config.toml
encoder_arch = "vit"
model = "image FSQ autoencoder"
dataset = "retinal OCT scans (Kermany 2017)"
train_examples = 24607
image_size = 48
crop_scale_min = 0.5
horizontal_flip = true
bottleneck = "fsq"
downsampling_factor = 8
encoder_norm = "layernorm"
encoder_norm_position = "pre"
encoder_activation = "squared_relu"
encoder_mlp_ratio = 2
encoder_head_dim = 16
encoder_fused_qkv = false
encoder_bias = "none"
encoder_qk_norm = false
encoder_parallel_block = false
encoder_inner_norm = false
encoder_patch_size = [8, 8]
encoder_conv_stem = true
encoder_layers = 16
encoder_width = 320
encoder_positions = "learned"
loss = "mse"
latent_channels = 5
decoder_norm = "batchnorm"
decoder_activation = "silu"
decoder_widths = [48, 96, 96, 96]
decoder_blocks_per_level = 1
decoder_block = "plain"
decoder_attention = false
decoder_upsampling = "transposed_conv"
levels = 5
init = "kaiming_normal"
residual_init = "zero_last"
optimizer = "adamw"
learning_rate = 0.0007
beta1 = 0.9
beta2 = 0.999
eps = 1e-10
max_steps = 14400
batch_size = 256
epochs = 149.8
lr_schedule = "step"
warmup_steps = 2880
weight_decay = 0.1
Rows from block 4 of the encoder of a small image FSQ autoencoder, named by matrix and row number. Rows with one number belong to one neuron. Each number is 50 + 10 x the weight over its row's rms, rounded and kept within 0 to 99. All counts start at 0.
Before each neuron's rows are labels from the 100 images, of 14848, where the neuron reaches its highest value: "colour at peak" is the nearest of a few named colours to the mean colour under the peak. Only what is clearly more common there than usual is listed. The data: retinal OCT scans (Kermany 2017). In brackets: how many of the 100, against the usual share in percent.
# fc1: MLP up (encoder.blocks.4.mlp.fc1.weight, 640x320), inputs 0-39
# fc2: MLP down (encoder.blocks.4.mlp.fc2.weight, 320x640, transposed), outputs 0-39

colour at peak: grey (58 vs 25.6)
fc1.459:49 44 49 62 54 56 42 36 44 54 64 60 37 54 35 39 46 68 71 49 48 43 54 64 47 57 41 50 54 53 43 37 61 37 53 40 36 49 32 69
fc2.459:51 64 48 45 69 51 36 62 52 43 51 49 61 54 54 48 34 47 56 57 47 61 52 58 43 38 50 42 49 49 42 46 38 60 53 56 53 46 52 30

colour at peak: white (100 vs 1.9)
fc1.589:57 57 56 48 42 58 54 49 51 56 52 44 51 34 48 64 64 28 56 49 47 54 48 47 64 47 45 52 48 59 48 65 39 65 56 72 47 39 45 37
fc2.589:52 71 50 47 44 65 55 51 31 50 49 54 57 55 37 46 62 47 65 45 66 40 64 52 41 67 43 52 56 53 42 63 61 52 49 56 47 45 60 50

colour at peak: grey (65 vs 25.6)
fc1.507:61 39 45 37 78 36 30 53 42 62 37 61 57 33 40 42 36 40 35 51 52 46 36 66 48 44 54 51 61 51 53 47 47 48 45 53 51 52 37 42
fc2.507:55 43 42 52 66 63 65 63 44 55 46 46 48 50 55 51 48 38 57 43 63 66 49 59 40 33 55 51 45 60 47 61 49 55 63 39 38 40 45 57

colour at peak: white (79 vs 1.9)
fc1.415:46 39 61 55 40 51 63 39 44 44 37 44 61 57 57 52 61 56 51 56 49 29 63 36 39 30 50 63 43 60 60 41 52 46 53 51 47 44 27 45
fc2.415:50 39 46 60 59 44 51 56 65 59 53 46 58 46 48 52 36 50 49 35 45 50 42 70 49 42 72 30 52 55 51 54 37 49 41 51 53 64 46 35

colour at peak: grey (59 vs 25.6)
fc1.325:51 50 35 42 53 37 60 38 41 33 35 57 30 57 47 58 51 38 54 55 35 46 44 51 44 41 48 56 42 44 50 52 50 37 55 59 38 56 41 43
fc2.325:47 38 64 66 57 52 52 41 54 38 52 59 59 52 72 47 44 51 58 55 63 62 45 58 64 51 61 49 55 54 49 58 27 83 63 44 57 47 58 55

colour at peak: white (26 vs 1.9)
fc1.221:53 51 64 39 48 38 65 43 41 56 43 53 56 54 48 58 60 50 51 43 56 51 50 50 65 54 61 64 63 74 54 57 48 55 48 44 47 43 46 46
fc2.221:45 37 42 55 54 48 46 61 52 42 53 43 58 58 60 42 49 32 50 41 57 57 54 43 65 59 51 64 56 41 56 50 46 50 46 52 47 47 48 72

colour at peak: grey (100 vs 25.6)
fc1.503:71 53 67 34 45 26 36 52 31 55 53 43 40 45 44 55 29 59 62 53 54 53 47 53 53 48 40 55 40 48 28 37 46 67 32 59 56 49 40 44
fc2.503:72 46 46 47 57 57 42 53 44 45 47 52 60 45 60 70 33 39 54 50 61 49 45 69 39 30 55 52 42 47 38 41 51 50 57 49 60 52 53 33

colour at peak: grey (58 vs 25.6)
fc1.324:44 30 66 63 58 44 48 69 41 66 68 62 72 37 35 45 46 40 57 65 46 65 52 34 56 41 50 45 40 46 56 44 73 90 39 46 43 47 62 48
fc2.324:43 54 30 46 40 51 40 53 47 44 51 41 56 57 50 50 47 47 49 47 56 51 68 56 28 57 23 55 53 52 49 40 68 48 48 58 55 39 49 86

colour at peak: grey (63 vs 25.6)
fc1.2:56 57 61 42 48 43 55 42 50 46 50 39 56 44 64 46 37 68 60 47 48 70 58 50 45 26 33 50 49 43 46 45 39 73 41 23 41 31 43 41
fc2.2:50 53 46 64 65 45 60 51 51 53 40 60 60 47 51 52 39 48 47 44 65 51 60 49 57 44 62 43 41 66 43 55 48 71 48 45 49 69 43 48

colour at peak: grey (67 vs 25.6)
fc1.433:72 47 56 58 45 62 53 45 43 52 52 45 53 42 53 49 62 27 47 56 35 43 46 38 58 45 50 58 60 73 61 59 72 41 37 48 35 55 53 52
fc2.433:50 38 37 45 57 58 53 58 62 55 58 49 45 45 50 52 45 47 48 26 35 56 43 59 43 46 70 47 37 52 50 44 39 47 58 43 55 66 59 47

colour at peak: grey (97 vs 25.6)
fc1.458:49 48 46 55 36 43 42 50 54 40 67 55 42 39 46 46 48 55 67 41 52 41 45 61 47 50 51 60 59 44 65 35 52 39 38 46 29 56 65 57
fc2.458:50 70 45 44 63 56 48 56 39 43 43 44 55 58 43 47 48 42 53 69 36 53 59 59 40 51 46 72 61 48 46 64 57 49 56 57 47 42 50 60

colour at peak: white (88 vs 1.9)
fc1.600:49 49 51 49 45 57 52 47 57 51 44 56 45 44 38 52 47 50 57 56 43 50 53 42 64 39 69 45 44 73 44 36 55 63 51 76 41 58 67 64
fc2.600:57 54 46 39 60 49 50 56 37 49 54 38 53 48 50 43 45 53 62 38 60 57 66 69 34 63 45 42 54 44 41 56 44 49 60 59 56 46 63 46

colour at peak: white (28 vs 1.9)
fc1.20:49 74 53 52 54 44 49 44 65 55 57 53 30 51 42 33 47 49 37 43 43 48 41 54 39 43 52 68 50 56 49 38 54 42 41 46 42 58 43 59
fc2.20:48 39 46 53 32 35 28 38 62 57 46 46 58 51 70 67 39 51 50 49 35 58 59 50 38 54 45 44 58 46 55 53 55 52 41 55 44 53 58 59

colour at peak: white (75 vs 1.9)
fc1.331:48 46 50 49 65 54 42 49 53 49 54 53 54 64 60 47 51 45 46 59 67 15 61 51 50 52 56 56 60 44 26 48 50 60 41 59 50 59 41 52
fc2.331:48 44 40 46 43 47 41 58 57 41 42 40 52 59 56 50 46 40 66 53 46 78 68 54 47 65 29 67 48 45 50 60 65 57 58 53 58 27 58 60

colour at peak: grey (75 vs 25.6)
fc1.236:66 53 49 53 52 53 52 50 52 32 54 34 36 41 51 39 58 59 61 50 42 39 64 69 47 47 47 60 34 51 55 55 44 51 30 65 40 62 43 65
fc2.236:45 51 61 57 32 42 73 47 55 48 52 63 42 44 48 42 56 59 41 50 67 45 59 45 70 57 71 57 62 60 55 42 38 58 48 54 62 57 52 67

colour at peak: white (94 vs 1.9)
fc1.443:65 44 53 50 49 52 37 41 41 49 47 49 52 40 52 52 65 68 38 52 47 49 44 48 63 28 57 62 69 65 64 52 59 57 33 60 46 45 61 51
fc2.443:42 61 48 50 36 57 70 46 32 52 46 63 45 39 39 37 73 49 51 45 66 38 72 50 48 65 52 57 39 57 54 58 49 50 51 56 51 53 49 49

colour at peak: white (33 vs 1.9)
fc1.453:47 64 67 59 41 42 49 56 45 42 37 46 45 53 32 49 64 66 46 58 51 68 37 44 66 40 37 62 58 59 60 58 55 65 47 64 45 55 42 59
fc2.453:46 53 44 29 56 69 46 58 34 36 48 39 45 40 53 40 56 52 59 51 66 45 46 63 45 63 56 52 57 49 53 48 45 38 56 58 47 41 56 40

colour at peak: white (32 vs 1.9)
fc1.358:65 47 55 61 48 43 46 42 54 59 45 51 48 52 51 62 53 45 49 44 41 67 58 48 69 39 49 54 53 48 44 63 55 75 51 49 20 49 52 46
fc2.358:49 62 27 37 54 65 51 69 36 54 48 42 47 44 33 46 56 57 51 51 57 54 55 55 26 53 54 40 38 49 41 44 47 35 64 52 66 43 39 35

colour at peak: white (99 vs 1.9)
fc1.343:57 59 37 64 38 53 63 48 45 71 46 58 46 39 54 36 66 54 60 30 50 53 55 52 49 46 52 54 49 44 54 55 49 74 51 68 39 55 54 42
fc2.343:47 47 34 49 64 49 39 55 51 50 51 38 59 53 45 52 41 36 61 49 48 45 53 54 33 36 49 55 66 48 53 51 65 19 50 54 57 46 48 42

colour at peak: white (31 vs 1.9)
fc1.434:60 62 48 31 46 48 56 46 41 63 61 57 46 53 70 63 49 61 45 45 43 47 70 44 41 53 44 61 46 66 52 46 48 37 58 37 53 51 39 52
fc2.434:59 47 28 56 53 52 42 64 39 70 53 46 57 53 51 58 50 42 47 53 57 61 52 39 44 44 51 75 43 56 42 58 74 52 53 37 57 44 43 56

colour at peak: white (98 vs 1.9)
fc1.162:56 57 65 64 40 34 38 54 38 49 55 59 47 64 41 41 48 39 46 65 28 43 48 37 41 40 28 64 40 51 58 46 47 66 29 61 45 51 49 46
fc2.162:56 49 48 41 69 40 48 66 32 43 55 44 59 48 47 52 55 56 56 60 50 32 63 52 35 48 47 38 39 53 49 53 37 49 53 50 59 38 32 44

colour at peak: grey (56 vs 25.6)
fc1.599:47 68 54 48 41 35 39 66 65 41 35 57 54 66 63 70 53 38 52 52 64 54 64 50 57 56 67 58 47 57 50 41 37 46 47 39 51 47 19 66
fc2.599:30 52 45 47 26 48 56 44 55 52 50 42 49 56 36 42 55 55 48 59 61 66 47 44 48 55 38 77 57 58 62 64 67 35 54 52 51 45 57 80

colour at peak: white (55 vs 1.9)
fc1.186:53 52 53 57 41 26 58 38 51 47 43 44 37 37 51 52 70 45 59 42 46 71 65 58 55 37 48 58 35 58 60 43 55 25 58 50 52 36 39 55
fc2.186:49 45 35 50 62 37 46 45 58 28 51 60 44 44 45 49 48 51 53 42 30 45 41 46 63 39 77 39 52 53 51 40 42 51 48 53 45 80 46 34

colour at peak: grey (99 vs 25.6)
fc1.266:48 41 50 50 45 41 59 58 40 58 37 42 55 66 60 85 58 51 41 50 44 32 46 45 60 36 41 52 44 42 39 51 61 52 43 74 56 68 46 67
fc2.266:47 58 50 46 60 68 27 51 72 47 49 48 50 57 51 41 45 44 44 53 35 52 50 70 57 50 41 46 73 36 46 51 46 36 53 41 54 34 60 46

colour at peak: white (88 vs 1.9)
fc1.320:51 49 63 48 49 32 49 62 30 68 39 58 42 65 43 55 49 46 43 40 50 60 54 53 53 50 38 54 51 54 48 51 41 49 65 69 50 50 63 41
fc2.320:52 46 44 46 47 50 54 61 25 34 58 49 57 53 53 45 63 37 67 54 61 36 56 43 39 46 46 42 53 52 52 46 60 40 56 53 63 55 45 50

colour at peak: white (60 vs 1.9)
fc1.108:65 57 61 40 29 41 53 65 58 56 28 46 47 55 40 53 43 33 52 49 50 42 52 44 62 51 63 61 71 47 59 54 45 46 46 60 42 66 48 36
fc2.108:46 42 42 64 64 49 19 52 65 38 54 46 64 72 47 60 33 44 48 45 31 40 54 48 51 59 62 52 49 44 45 50 57 49 41 61 50 61 56 51

colour at peak: grey (96 vs 25.6)
fc1.170:57 53 71 38 54 40 44 41 58 35 48 46 40 37 64 57 59 42 40 40 45 36 71 67 49 38 67 43 56 40 51 41 59 38 55 46 61 40 55 40
fc2.170:55 54 51 60 46 53 47 48 54 62 35 43 44 51 49 56 47 52 48 52 46 54 59 67 42 55 49 28 34 45 46 52 58 44 46 45 39 50 60 32

colour at peak: white (42 vs 1.9)
fc1.133:61 45 52 53 60 35 49 55 43 55 42 27 56 52 55 37 62 47 51 33 51 48 50 36 80 56 61 51 41 49 44 59 40 60 43 58 35 52 51 58
fc2.133:55 44 73 20 44 35 46 52 43 48 41 41 53 47 60 40 50 49 61 53 53 50 49 55 48 56 34 34 52 41 50 45 45 49 52 53 49 47 56 27

colour at peak: grey (95 vs 25.6)
fc1.332:60 31 60 44 43 32 53 55 51 43 61 53 55 45 44 52 51 47 57 47 53 54 57 50 44 44 63 50 53 46 57 48 50 39 55 59 47 45 54 55
fc2.332:57 44 52 50 51 38 51 56 38 47 42 49 66 48 45 56 48 45 61 52 52 51 57 46 34 43 45 47 31 56 43 48 55 54 51 48 53 51 46 59

colour at peak: grey (89 vs 25.6)
fc1.116:64 37 57 47 50 56 49 50 57 60 57 56 51 32 43 46 45 29 64 49 51 44 59 47 43 52 47 51 40 56 66 52 62 67 22 49 45 55 49 55
fc2.116:42 40 52 55 43 41 46 48 59 36 47 45 54 73 53 50 44 59 51 75 44 41 43 44 45 59 26 53 46 50 54 47 51 56 56 36 43 27 46 80

colour at peak: white (77 vs 1.9)
fc1.422:61 38 52 38 44 58 51 62 49 43 56 49 49 50 41 59 53 51 52 64 33 46 68 46 47 46 48 40 42 41 44 35 46 50 49 52 47 48 59 49
fc2.422:57 51 41 45 63 55 40 60 43 51 66 43 50 53 46 42 52 39 61 44 46 37 40 49 49 61 48 70 53 40 44 45 59 40 56 58 67 39 57 50

colour at peak: grey (76 vs 25.6)
fc1.607:51 51 51 63 55 61 39 57 65 50 39 53 38 66 46 61 48 58 45 42 68 52 49 46 51 55 38 59 39 62 51 53 53 59 47 58 28 48 73 29
fc2.607:49 28 63 55 50 44 38 55 59 48 65 42 59 56 39 52 50 47 54 50 23 50 53 41 69 50 40 60 61 36 55 51 57 48 58 47 50 61 54 57

colour at peak: grey (56 vs 25.6)
fc1.570:46 43 54 62 37 69 62 52 49 63 55 61 40 37 47 43 43 68 42 43 54 56 34 54 61 53 54 59 49 49 55 70 68 74 39 32 42 56 36 44
fc2.570:45 55 57 44 43 52 50 49 32 50 39 46 59 59 58 46 56 52 52 70 57 37 69 49 47 56 48 41 42 48 48 36 55 34 41 55 63 53 44 51

colour at peak: white (27 vs 1.9)
fc1.353:61 50 47 46 33 36 60 58 56 50 62 72 63 44 28 43 57 55 48 42 54 48 48 40 54 33 57 53 53 43 43 56 45 33 55 63 70 62 36 57
fc2.353:56 49 51 47 68 22 44 57 56 55 43 34 59 45 60 51 54 41 61 38 48 68 51 60 54 30 57 45 55 43 44 61 39 48 56 55 55 59 41 15

colour at peak: white (46 vs 1.9)
fc1.81:55 58 66 38 50 38 63 45 43 48 41 49 46 53 58 44 59 41 62 42 55 71 40 50 48 64 33 39 33 51 65 63 59 53 40 63 37 57 48 58
fc2.81:49 53 33 46 48 50 38 59 44 49 36 50 52 61 43 54 40 47 61 48 55 39 56 70 27 43 47 42 63 45 49 48 54 43 57 54 47 28 39 51

colour at peak: grey (96 vs 25.6)
fc1.606:54 43 61 42 47 42 49 52 49 71 45 64 63 52 41 39 45 58 48 31 48 49 53 50 60 62 51 56 52 49 46 58 53 66 39 78 41 51 45 58
fc2.606:47 56 53 53 57 53 43 54 29 34 50 34 49 49 48 38 44 49 69 47 64 46 62 48 41 67 43 47 54 47 41 55 30 63 50 63 57 48 56 50

colour at peak: grey (63 vs 25.6)
fc1.131:70 56 51 52 45 41 48 52 38 59 58 56 29 44 29 40 44 62 50 52 35 39 36 45 45 47 54 41 35 39 53 46 44 49 27 38 41 56 63 45
fc2.131:50 61 32 55 69 44 37 57 50 43 62 44 67 57 35 54 33 57 66 47 54 47 48 66 33 54 44 55 62 52 48 62 42 48 55 59 55 57 55 55

colour at peak: grey (85 vs 25.6)
fc1.212:56 54 56 35 37 56 41 37 54 58 59 67 47 42 22 51 43 50 43 45 47 52 47 40 49 53 60 51 37 67 52 50 66 50 50 62 39 40 49 45
fc2.212:53 47 61 54 56 48 49 65 42 45 37 50 69 54 42 59 48 42 49 52 38 52 62 38 56 55 46 49 32 53 37 52 44 65 40 47 46 58 30 66

colour at peak: white (75 vs 1.9)
fc1.311:53 49 46 51 44 45 57 50 39 50 39 56 54 25 57 68 65 43 51 55 52 49 59 51 57 52 34 40 42 46 51 53 60 71 43 42 57 70 43 66
fc2.311:52 42 45 39 52 59 26 53 67 34 43 38 56 57 53 54 34 51 52 55 38 51 49 57 37 49 51 36 73 39 50 35 57 43 48 57 51 39 54 53

colour at peak: white (88 vs 1.9)
fc1.66:66 46 80 51 43 38 52 48 54 64 57 64 38 57 24 58 41 55 47 44 47 56 51 49 36 53 61 54 47 57 31 62 50 72 29 69 45 54 59 68
fc2.66:41 64 44 40 46 51 52 51 31 36 36 56 56 49 61 42 50 52 58 52 57 25 74 45 26 66 42 36 52 58 55 53 51 54 47 54 55 57 50 55

colour at peak: white (100 vs 1.9)
fc1.574:62 37 43 34 49 23 41 55 41 38 59 37 47 47 51 70 53 50 50 45 46 45 43 44 32 40 43 44 38 43 63 42 40 38 59 58 46 59 60 47
fc2.574:58 37 51 57 52 37 79 46 39 57 50 50 48 41 60 47 66 52 44 41 74 49 61 43 61 43 44 53 43 63 50 63 48 61 53 37 56 68 44 51

colour at peak: white (92 vs 1.9)
fc1.360:64 54 42 59 66 34 47 51 48 42 50 43 50 52 55 37 59 52 36 43 54 45 58 57 43 44 50 56 46 46 50 54 43 32 48 52 42 42 35 48
fc2.360:52 37 62 46 53 62 58 42 60 54 59 49 46 36 61 52 53 51 48 46 54 54 42 58 65 42 76 52 40 61 48 52 41 45 51 48 63 59 51 42

colour at peak: white (27 vs 1.9)
fc1.495:42 46 60 45 38 39 56 52 52 57 48 35 52 50 53 48 53 34 58 49 48 33 41 48 58 56 54 74 55 41 45 45 51 59 50 61 39 49 61 45
fc2.495:43 48 42 50 44 47 41 59 48 60 45 52 73 70 54 53 50 46 53 42 54 62 63 51 38 49 35 62 51 55 39 73 60 51 50 52 39 54 42 79

colour at peak: white (79 vs 1.9)
fc1.618:73 59 66 51 38 41 39 62 58 58 46 50 59 47 48 51 53 54 47 55 47 33 56 42 59 54 47 33 50 42 57 40 48 63 52 56 33 51 42 33
fc2.618:44 54 49 46 56 37 43 40 55 45 51 49 60 63 63 59 36 51 53 40 37 62 59 53 43 60 49 40 62 45 48 49 45 62 48 55 49 33 62 49

colour at peak: grey (60 vs 25.6)
fc1.151:51 46 63 47 59 31 54 55 51 38 53 41 48 74 54 58 49 41 56 49 43 55 69 44 47 37 46 39 32 48 52 46 36 70 50 49 57 52 32 42
fc2.151:49 55 54 50 41 49 45 49 45 52 45 54 61 49 73 47 48 51 50 44 71 55 71 71 41 41 50 31 54 49 35 50 51 61 48 58 50 50 53 56

colour at peak: grey (93 vs 25.6)
fc1.223:61 49 70 69 46 48 49 63 50 45 38 60 45 61 28 61 32 64 50 64 24 80 65 37 64 39 46 68 44 38 53 57 65 31 40 49 41 62 39 58
fc2.223:48 55 39 59 52 56 54 59 44 66 56 47 50 33 42 47 56 42 42 28 47 51 38 41 49 50 45 47 49 53 55 46 45 68 49 47 62 43 54 49

colour at peak: white (92 vs 1.9)
fc1.504:59 48 45 57 37 53 52 64 34 37 54 46 53 39 58 60 52 32 56 45 56 59 51 55 55 59 31 46 30 62 52 58 53 43 57 62 32 43 51 34
fc2.504:52 47 40 31 60 35 42 52 39 35 54 54 61 54 39 44 39 53 64 48 50 45 58 54 32 51 51 39 61 48 42 49 44 36 66 60 54 30 63 28

colour at peak: white (80 vs 1.9)
fc1.578:36 53 48 69 39 49 43 49 42 51 51 50 60 31 57 52 63 57 44 55 55 64 58 58 54 62 51 43 50 53 70 31 37 48 66 44 59 35 52 53
fc2.578:47 55 43 48 51 50 29 53 48 54 57 46 49 58 44 43 45 50 62 57 43 56 54 56 37 59 43 64 65 43 50 55 62 46 56 57 49 38 56 61

colour at peak: grey (67 vs 25.6); white (33 vs 1.9)
fc1.398:55 37 51 42 76 48 55 45 49 44 63 59 39 27 24 53 39 43 54 20 60 46 58 31 59 43 45 57 50 34 55 39 45 63 41 43 28 54 39 51
fc2.398:55 55 43 47 48 56 60 49 48 68 41 53 49 50 46 50 50 44 50 44 59 62 52 63 40 43 55 32 48 50 46 50 60 48 65 49 58 73 58 44

colour at peak: grey (98 vs 25.6)
fc1.268:55 40 44 51 56 52 41 48 55 25 52 43 69 44 50 54 42 45 50 41 51 44 42 43 44 49 53 43 51 57 64 47 48 51 36 46 50 44 37 49
fc2.268:38 64 44 27 47 62 56 51 43 41 48 51 41 43 28 38 44 52 66 56 60 53 65 64 30 60 52 43 55 50 53 43 50 29 60 57 60 40 47 41

colour at peak: grey (80 vs 25.6)
fc1.639:57 60 56 52 47 38 74 43 54 46 57 46 46 50 27 46 32 58 57 54 50 55 68 43 59 58 61 53 47 51 48 50 45 42 65 65 54 60 53 56
fc2.639:61 50 41 48 51 53 36 58 39 47 48 50 48 38 26 51 54 47 61 47 43 35 52 47 42 41 56 41 41 51 41 48 61 46 54 60 54 49 55 28

colour at peak: white (50 vs 1.9)
fc1.276:61 43 47 52 60 51 40 54 47 48 43 45 38 50 44 50 45 48 64 40 44 57 45 66 60 44 37 74 39 51 33 52 32 48 54 61 49 55 54 53
fc2.276:64 16 56 43 50 31 38 51 33 58 50 38 66 47 44 53 55 41 52 53 38 32 59 44 51 48 52 41 42 53 37 39 55 28 45 54 56 50 61 38

colour at peak: grey (93 vs 25.6)
fc1.337:64 52 43 51 68 45 58 58 39 50 52 63 43 47 67 36 43 59 66 61 28 69 44 51 58 60 47 53 45 49 55 46 39 48 50 44 53 42 51 39
fc2.337:45 34 60 49 52 41 45 59 49 47 54 46 63 60 44 44 55 40 50 63 35 50 34 27 66 57 21 71 49 43 53 53 55 58 51 41 48 43 39 77

colour at peak: grey (98 vs 25.6)
fc1.95:50 50 44 57 38 51 33 62 55 66 42 54 49 58 59 23 37 57 46 42 60 61 45 52 64 51 66 53 62 55 52 59 49 67 50 50 56 60 37 58
fc2.95:46 59 52 54 57 60 36 45 55 31 54 49 56 65 51 47 48 54 53 66 52 35 46 56 54 58 22 73 63 34 51 61 57 47 34 59 50 31 59 57

colour at peak: grey (81 vs 25.6)
fc1.565:66 39 54 56 48 49 60 58 54 39 62 42 53 60 40 72 48 47 46 42 61 72 79 57 62 32 49 46 54 38 41 43 40 40 65 74 49 44 51 63
fc2.565:62 27 49 52 51 53 46 47 51 45 45 48 54 43 45 50 57 44 67 50 43 47 67 61 35 45 50 30 45 36 42 43 54 43 52 51 62 58 57 33

colour at peak: grey (80 vs 25.6)
fc1.47:74 34 52 46 56 46 42 42 78 48 38 42 54 76 34 46 46 62 46 53 56 53 36 62 48 49 34 66 55 58 47 61 40 58 41 57 50 54 55 49
fc2.47:48 60 37 51 39 55 53 49 37 57 55 44 57 43 31 59 47 55 54 39 59 62 60 61 32 50 46 04 58 51 44 53 42 67 57 57 51 35 58 42

colour at peak: grey (94 vs 25.6)
fc1.124:62 41 50 57 35 55 50 52 57 53 53 44 67 69 70 44 33 70 50 54 44 52 47 48 66 42 52 46 45 47 52 52 56 42 52 43 48 47 55 67
fc2.124:49 56 57 71 57 40 34 46 69 44 50 37 59 65 40 60 40 55 42 40 45 52 53 54 55 53 46 64 60 44 56 49 44 49 40 47 46 58 48 58

colour at peak: grey (99 vs 25.6)
fc1.171:52 40 53 41 44 42 71 52 59 53 38 60 61 52 59 43 41 48 56 57 30 55 54 55 60 32 38 48 41 51 64 65 62 58 52 43 43 46 42 51
fc2.171:67 44 60 60 40 54 52 40 58 62 59 46 50 52 31 60 46 53 47 45 44 61 39 66 61 36 72 55 51 54 40 61 46 61 37 61 52 64 50 37

colour at peak: white (49 vs 1.9)
fc1.424:46 65 49 59 32 59 57 47 48 46 29 38 61 60 48 38 52 49 32 51 47 39 37 67 46 40 52 45 41 68 36 56 52 49 42 58 43 45 56 54
fc2.424:36 50 42 65 55 32 53 53 55 55 51 45 56 51 49 49 43 53 51 33 52 53 58 49 65 41 63 59 55 53 58 61 41 44 50 45 47 91 41 56

colour at peak: white (100 vs 1.9)
fc1.500:75 49 61 39 37 68 67 51 53 42 41 45 34 36 48 49 47 58 51 32 51 47 51 58 49 42 67 60 38 45 40 52 54 68 33 67 48 41 53 41
fc2.500:38 60 44 62 50 47 61 58 46 51 43 35 68 57 48 35 55 47 50 43 48 61 65 41 48 68 62 57 63 47 53 73 55 42 45 56 61 56 38 63

colour at peak: white (98 vs 1.9)
fc1.161:67 51 51 29 58 49 70 59 36 47 42 40 34 50 16 47 45 57 63 44 60 54 57 42 49 41 45 51 59 40 47 48 36 39 25 58 45 55 51 54
fc2.161:52 53 58 56 61 40 46 44 50 43 55 38 56 44 65 40 59 53 53 47 27 35 55 39 56 47 76 45 43 37 47 48 53 37 50 54 78 51 47 36

colour at peak: white (28 vs 1.9)
fc1.295:63 50 56 48 62 45 46 43 48 52 54 48 60 60 57 43 60 61 49 50 55 52 54 48 41 32 27 53 58 39 54 44 55 34 49 60 66 59 58 69
fc2.295:49 53 57 50 63 58 32 41 61 59 51 45 62 49 74 57 45 44 49 50 48 55 51 57 47 40 40 44 54 42 38 39 59 61 43 48 54 55 45 38

colour at peak: white (92 vs 1.9)
fc1.329:49 34 41 32 48 58 39 41 35 45 45 44 56 58 43 53 64 43 45 49 54 52 58 61 40 47 52 48 54 46 57 52 32 44 45 52 52 41 51 48
fc2.329:45 48 32 47 61 47 71 57 40 55 53 54 45 43 51 42 65 56 42 45 62 46 48 40 64 51 56 62 35 66 49 54 45 45 62 39 63 55 44 51

colour at peak: grey (90 vs 25.6)
fc1.136:61 52 39 38 56 54 39 40 46 72 34 53 41 37 58 52 64 64 64 55 57 51 47 55 42 45 63 52 44 74 54 64 30 53 48 37 49 62 57 54
fc2.136:45 40 64 46 47 67 54 42 53 41 53 54 40 43 62 44 58 50 45 56 36 36 49 52 66 54 47 50 57 43 56 41 72 36 49 37 56 61 82 49